config.toml
dataset = "photos of plants, animals and fungi (iNaturalist)"
targets = ["species"]
label_smoothing = 0.2
head_dropout = 0.2
beta2 = 0.999
shampoo_beta = 0.999
merge_dims = true
epochs = 149.9
decay_fraction = 0.3
weight_decay = 0.02
Rows from block 4 of a small image classifier, named by matrix and row number. Rows with one number belong to one channel. Each number is 200 + 30 x the weight over its row's rms, rounded and kept within 0 to 999. All counts start at 0. After the name is the row's rms in percent of the matrix's.
After each channel's rows are labels from the 100 images, of 14848, where the channel reaches its highest value: "responds to" is what is common among them. Only what is clearly more common there than usual is listed. The data: photos of plants, animals and fungi (iNaturalist). In brackets: how many of the 100, against the usual share in percent.
# convs0: first 3x3 conv (model.blocks.4.convs.0.weight, 80x80x3x3, each kernel summed), inputs 0-79
# convs1: second 3x3 conv (model.blocks.4.convs.1.weight, 80x80x3x3, transposed, each kernel summed), outputs 0-79

convs0.39,093,214,182,194,259,191,172,226,254,171,186,186,240,152,146,204,207,176,162,165,223,230,206,182,245,156,220,236,217,185,235,188,197,186,209,147,173,233,211,143,215,220,251,181,250,227,188,227,237,190,205,232,214,216,172,214,198,226,230,214,171,260,157,203,228,172,201,233,218,205,160,209,222,190,121,211,168,204,244,200,190
convs1.39,092,210,210,174,186,217,142,163,223,214,240,182,211,170,173,193,244,168,190,185,182,207,239,224,245,219,146,190,198,228,147,172,255,165,188,212,216,222,216,224,171,201,172,135,188,209,227,201,206,158,221,240,197,209,174,155,154,208,196,146,230,190,214,183,154,277,212,141,214,170,215,187,226,163,193,228,211,246,225,205,231
responds to: order Passeriformes (60 vs 25)

convs0.19,091,151,194,198,183,240,201,233,205,210,226,159,227,241,192,212,197,167,231,196,178,168,209,188,190,221,178,202,191,201,158,235,236,171,213,139,210,181,189,219,157,172,191,238,152,214,237,183,233,141,207,222,209,192,223,229,227,252,167,174,176,169,170,203,203,247,246,226,209,185,200,197,138,193,129,240,186,182,180,262,143
convs1.19,092,207,211,205,193,227,149,197,190,182,216,201,195,206,187,169,164,255,144,162,178,278,182,235,195,233,179,160,161,186,166,185,161,205,141,200,196,133,183,199,164,226,187,218,196,209,251,189,163,175,204,210,174,180,195,172,170,177,136,202,196,196,227,220,155,228,169,224,169,201,149,239,142,260,194,196,211,186,200,187,179
responds to: class Aves (83 vs 55.1)

convs0.41,097,243,203,194,152,168,161,223,163,260,253,225,163,219,215,211,171,172,205,251,231,224,219,194,201,205,186,179,210,216,172,234,193,211,213,187,165,273,206,255,203,173,124,222,225,204,164,196,234,203,244,190,153,165,218,201,224,197,189,235,197,235,157,210,236,210,173,197,179,190,173,188,155,170,158,208,194,216,148,251,185
convs1.41,093,221,211,180,172,168,143,136,245,206,231,203,189,204,193,180,162,221,219,223,192,200,254,189,197,217,181,165,284,198,233,202,144,228,193,227,208,205,212,194,142,203,166,249,226,177,160,202,180,227,209,183,199,149,203,200,239,183,241,149,196,223,239,231,215,185,170,175,192,218,210,168,182,197,163,212,219,214,238,217,117
responds to: order Coleoptera (25 vs 3.2)

convs0.75,113,255,229,138,199,156,204,230,194,239,207,237,157,202,192,245,216,208,184,275,223,204,212,218,213,163,215,195,167,184,180,180,186,196,189,179,206,253,188,188,224,170,186,233,223,202,216,224,258,242,198,195,213,212,194,197,158,190,167,291,219,265,241,205,226,230,207,237,199,163,193,194,195,164,156,171,213,234,218,166,170
convs1.75,097,229,243,169,188,215,272,213,220,203,186,129,194,186,190,205,229,265,193,251,211,191,212,156,215,258,162,212,207,213,166,157,225,197,247,157,144,164,210,174,233,194,159,172,189,192,162,199,195,200,190,172,207,198,208,173,190,191,167,206,159,245,211,198,237,217,169,199,202,150,155,185,209,165,148,179,192,248,238,182,208
responds to: phylum Arthropoda (95 vs 30.8); class Insecta (93 vs 29.2); order Coleoptera (41 vs 3.2); family: Coccinellidae (33 vs 1.7)

convs0.33,105,198,181,201,179,155,237,222,189,173,183,199,219,184,145,232,160,168,183,224,230,150,175,232,220,236,187,186,184,200,170,244,218,198,192,125,187,232,143,194,209,178,209,174,240,210,221,171,143,194,215,203,210,221,163,183,139,201,178,162,211,182,154,176,229,128,204,230,164,198,229,201,226,220,207,210,147,220,226,217,262
convs1.33,094,245,188,201,192,172,168,174,150,193,110,216,227,232,169,190,216,153,187,190,223,194,173,168,162,195,215,210,196,240,261,200,200,188,226,126,224,168,168,219,202,196,191,146,199,198,192,205,199,198,161,168,199,128,226,215,199,207,193,189,201,149,164,157,172,209,160,154,187,193,187,143,208,183,219,221,212,248,212,209,153
responds to: class Aves (94 vs 55.1); phylum Chordata (94 vs 60.9); order Passeriformes (61 vs 25)

convs0.46,103,199,199,216,247,206,168,156,188,207,148,217,202,120,176,180,216,256,261,233,174,194,218,141,224,231,201,179,233,245,219,204,213,168,195,188,232,195,227,185,165,246,235,191,197,184,128,199,215,212,156,230,211,178,172,189,226,190,207,247,168,198,222,193,178,185,258,181,261,196,192,148,173,217,208,235,202,225,209,220,174
convs1.46,098,185,212,135,206,235,215,157,233,195,167,178,205,170,197,208,255,150,199,203,183,182,239,173,163,180,241,235,177,132,212,183,239,185,198,158,193,147,162,142,215,172,184,169,201,194,164,254,186,256,151,176,193,178,197,220,196,200,182,183,251,145,251,181,202,190,164,207,207,208,207,162,154,192,198,181,225,212,167,208,184
responds to: phylum Arthropoda (66 vs 30.8); class Insecta (65 vs 29.2); order Lepidoptera (41 vs 13.7); family: Nymphalidae (27 vs 4.6)

convs0.27,121,219,226,191,176,206,176,252,205,179,159,189,246,205,204,125,196,223,157,283,235,255,176,208,184,179,184,193,169,167,188,223,270,221,200,190,235,185,245,229,190,156,192,192,208,231,182,193,219,236,149,240,145,198,178,247,137,205,203,179,190,242,188,192,198,210,202,185,202,229,193,186,178,169,216,171,218,186,252,208,215
convs1.27,096,182,228,209,216,176,196,184,227,164,198,147,192,218,200,168,229,203,215,260,196,192,216,234,129,167,257,184,151,185,169,237,209,214,184,172,228,230,204,210,193,158,276,202,254,240,222,181,169,210,179,144,189,200,151,211,215,170,164,201,207,168,206,263,151,195,185,241,194,157,227,169,229,184,215,191,173,194,229,230,193
responds to: phylum Arthropoda (65 vs 30.8); class Insecta (64 vs 29.2); order Lepidoptera (53 vs 13.7)

convs0.23,094,200,192,217,164,190,210,204,204,236,205,240,170,177,249,234,174,224,227,131,225,164,240,183,212,239,152,179,162,208,181,214,153,191,269,177,138,226,193,202,159,214,162,222,213,229,173,221,158,204,207,200,215,165,243,221,184,202,142,254,188,191,184,219,183,210,182,159,164,144,170,197,190,196,196,197,143,179,168,194,163
convs1.23,095,206,158,223,142,202,184,246,229,179,184,238,181,192,201,171,167,194,157,205,172,184,263,181,150,187,224,197,161,184,212,208,181,170,168,217,154,244,181,181,193,222,192,180,197,257,145,259,210,232,140,207,206,218,239,197,152,145,186,257,200,163,165,233,178,225,171,233,246,189,193,209,219,187,180,194,163,206,212,225,225
responds to: phylum Arthropoda (60 vs 30.8); class Insecta (59 vs 29.2)

convs0.29,092,196,170,180,197,190,263,209,180,135,181,228,150,201,231,173,186,182,169,183,191,223,218,163,196,177,221,189,137,147,219,172,147,231,204,199,184,136,275,219,218,180,186,183,223,204,183,190,191,169,268,197,182,191,168,214,191,200,179,128,198,175,213,252,178,192,217,206,234,217,140,206,217,183,226,147,202,200,224,211,188
convs1.29,091,235,176,206,195,248,203,187,177,157,191,164,198,215,183,165,180,158,219,196,219,222,178,162,175,176,164,189,208,193,222,241,209,162,237,192,258,218,214,203,186,248,219,195,195,168,138,186,224,181,237,215,240,157,193,196,169,196,218,168,180,239,145,200,181,164,186,166,128,165,197,137,242,274,211,204,182,221,167,232,207
responds to: phylum Chordata (97 vs 60.9); class Aves (96 vs 55.1); order Charadriiformes (29 vs 7.6)

convs0.60,108,166,277,219,191,210,189,218,214,216,201,186,183,213,197,201,204,208,179,219,224,258,199,177,199,227,174,191,145,179,182,226,184,224,184,181,189,182,178,186,237,262,193,171,158,210,224,212,234,205,155,200,221,236,175,155,214,145,205,241,236,174,170,246,237,232,194,180,185,133,226,227,199,190,260,230,256,232,133,179,204
convs1.60,098,142,167,214,182,201,138,142,173,172,220,230,197,195,219,204,200,204,209,210,260,179,164,170,156,152,229,163,191,211,156,238,240,250,211,189,216,207,227,233,238,208,181,168,192,192,240,165,215,196,150,199,229,196,191,205,141,232,258,213,157,187,179,163,240,192,205,183,201,183,201,170,205,232,214,191,184,195,145,199,266
responds to: class Aves (90 vs 55.1); order Charadriiformes (33 vs 7.6)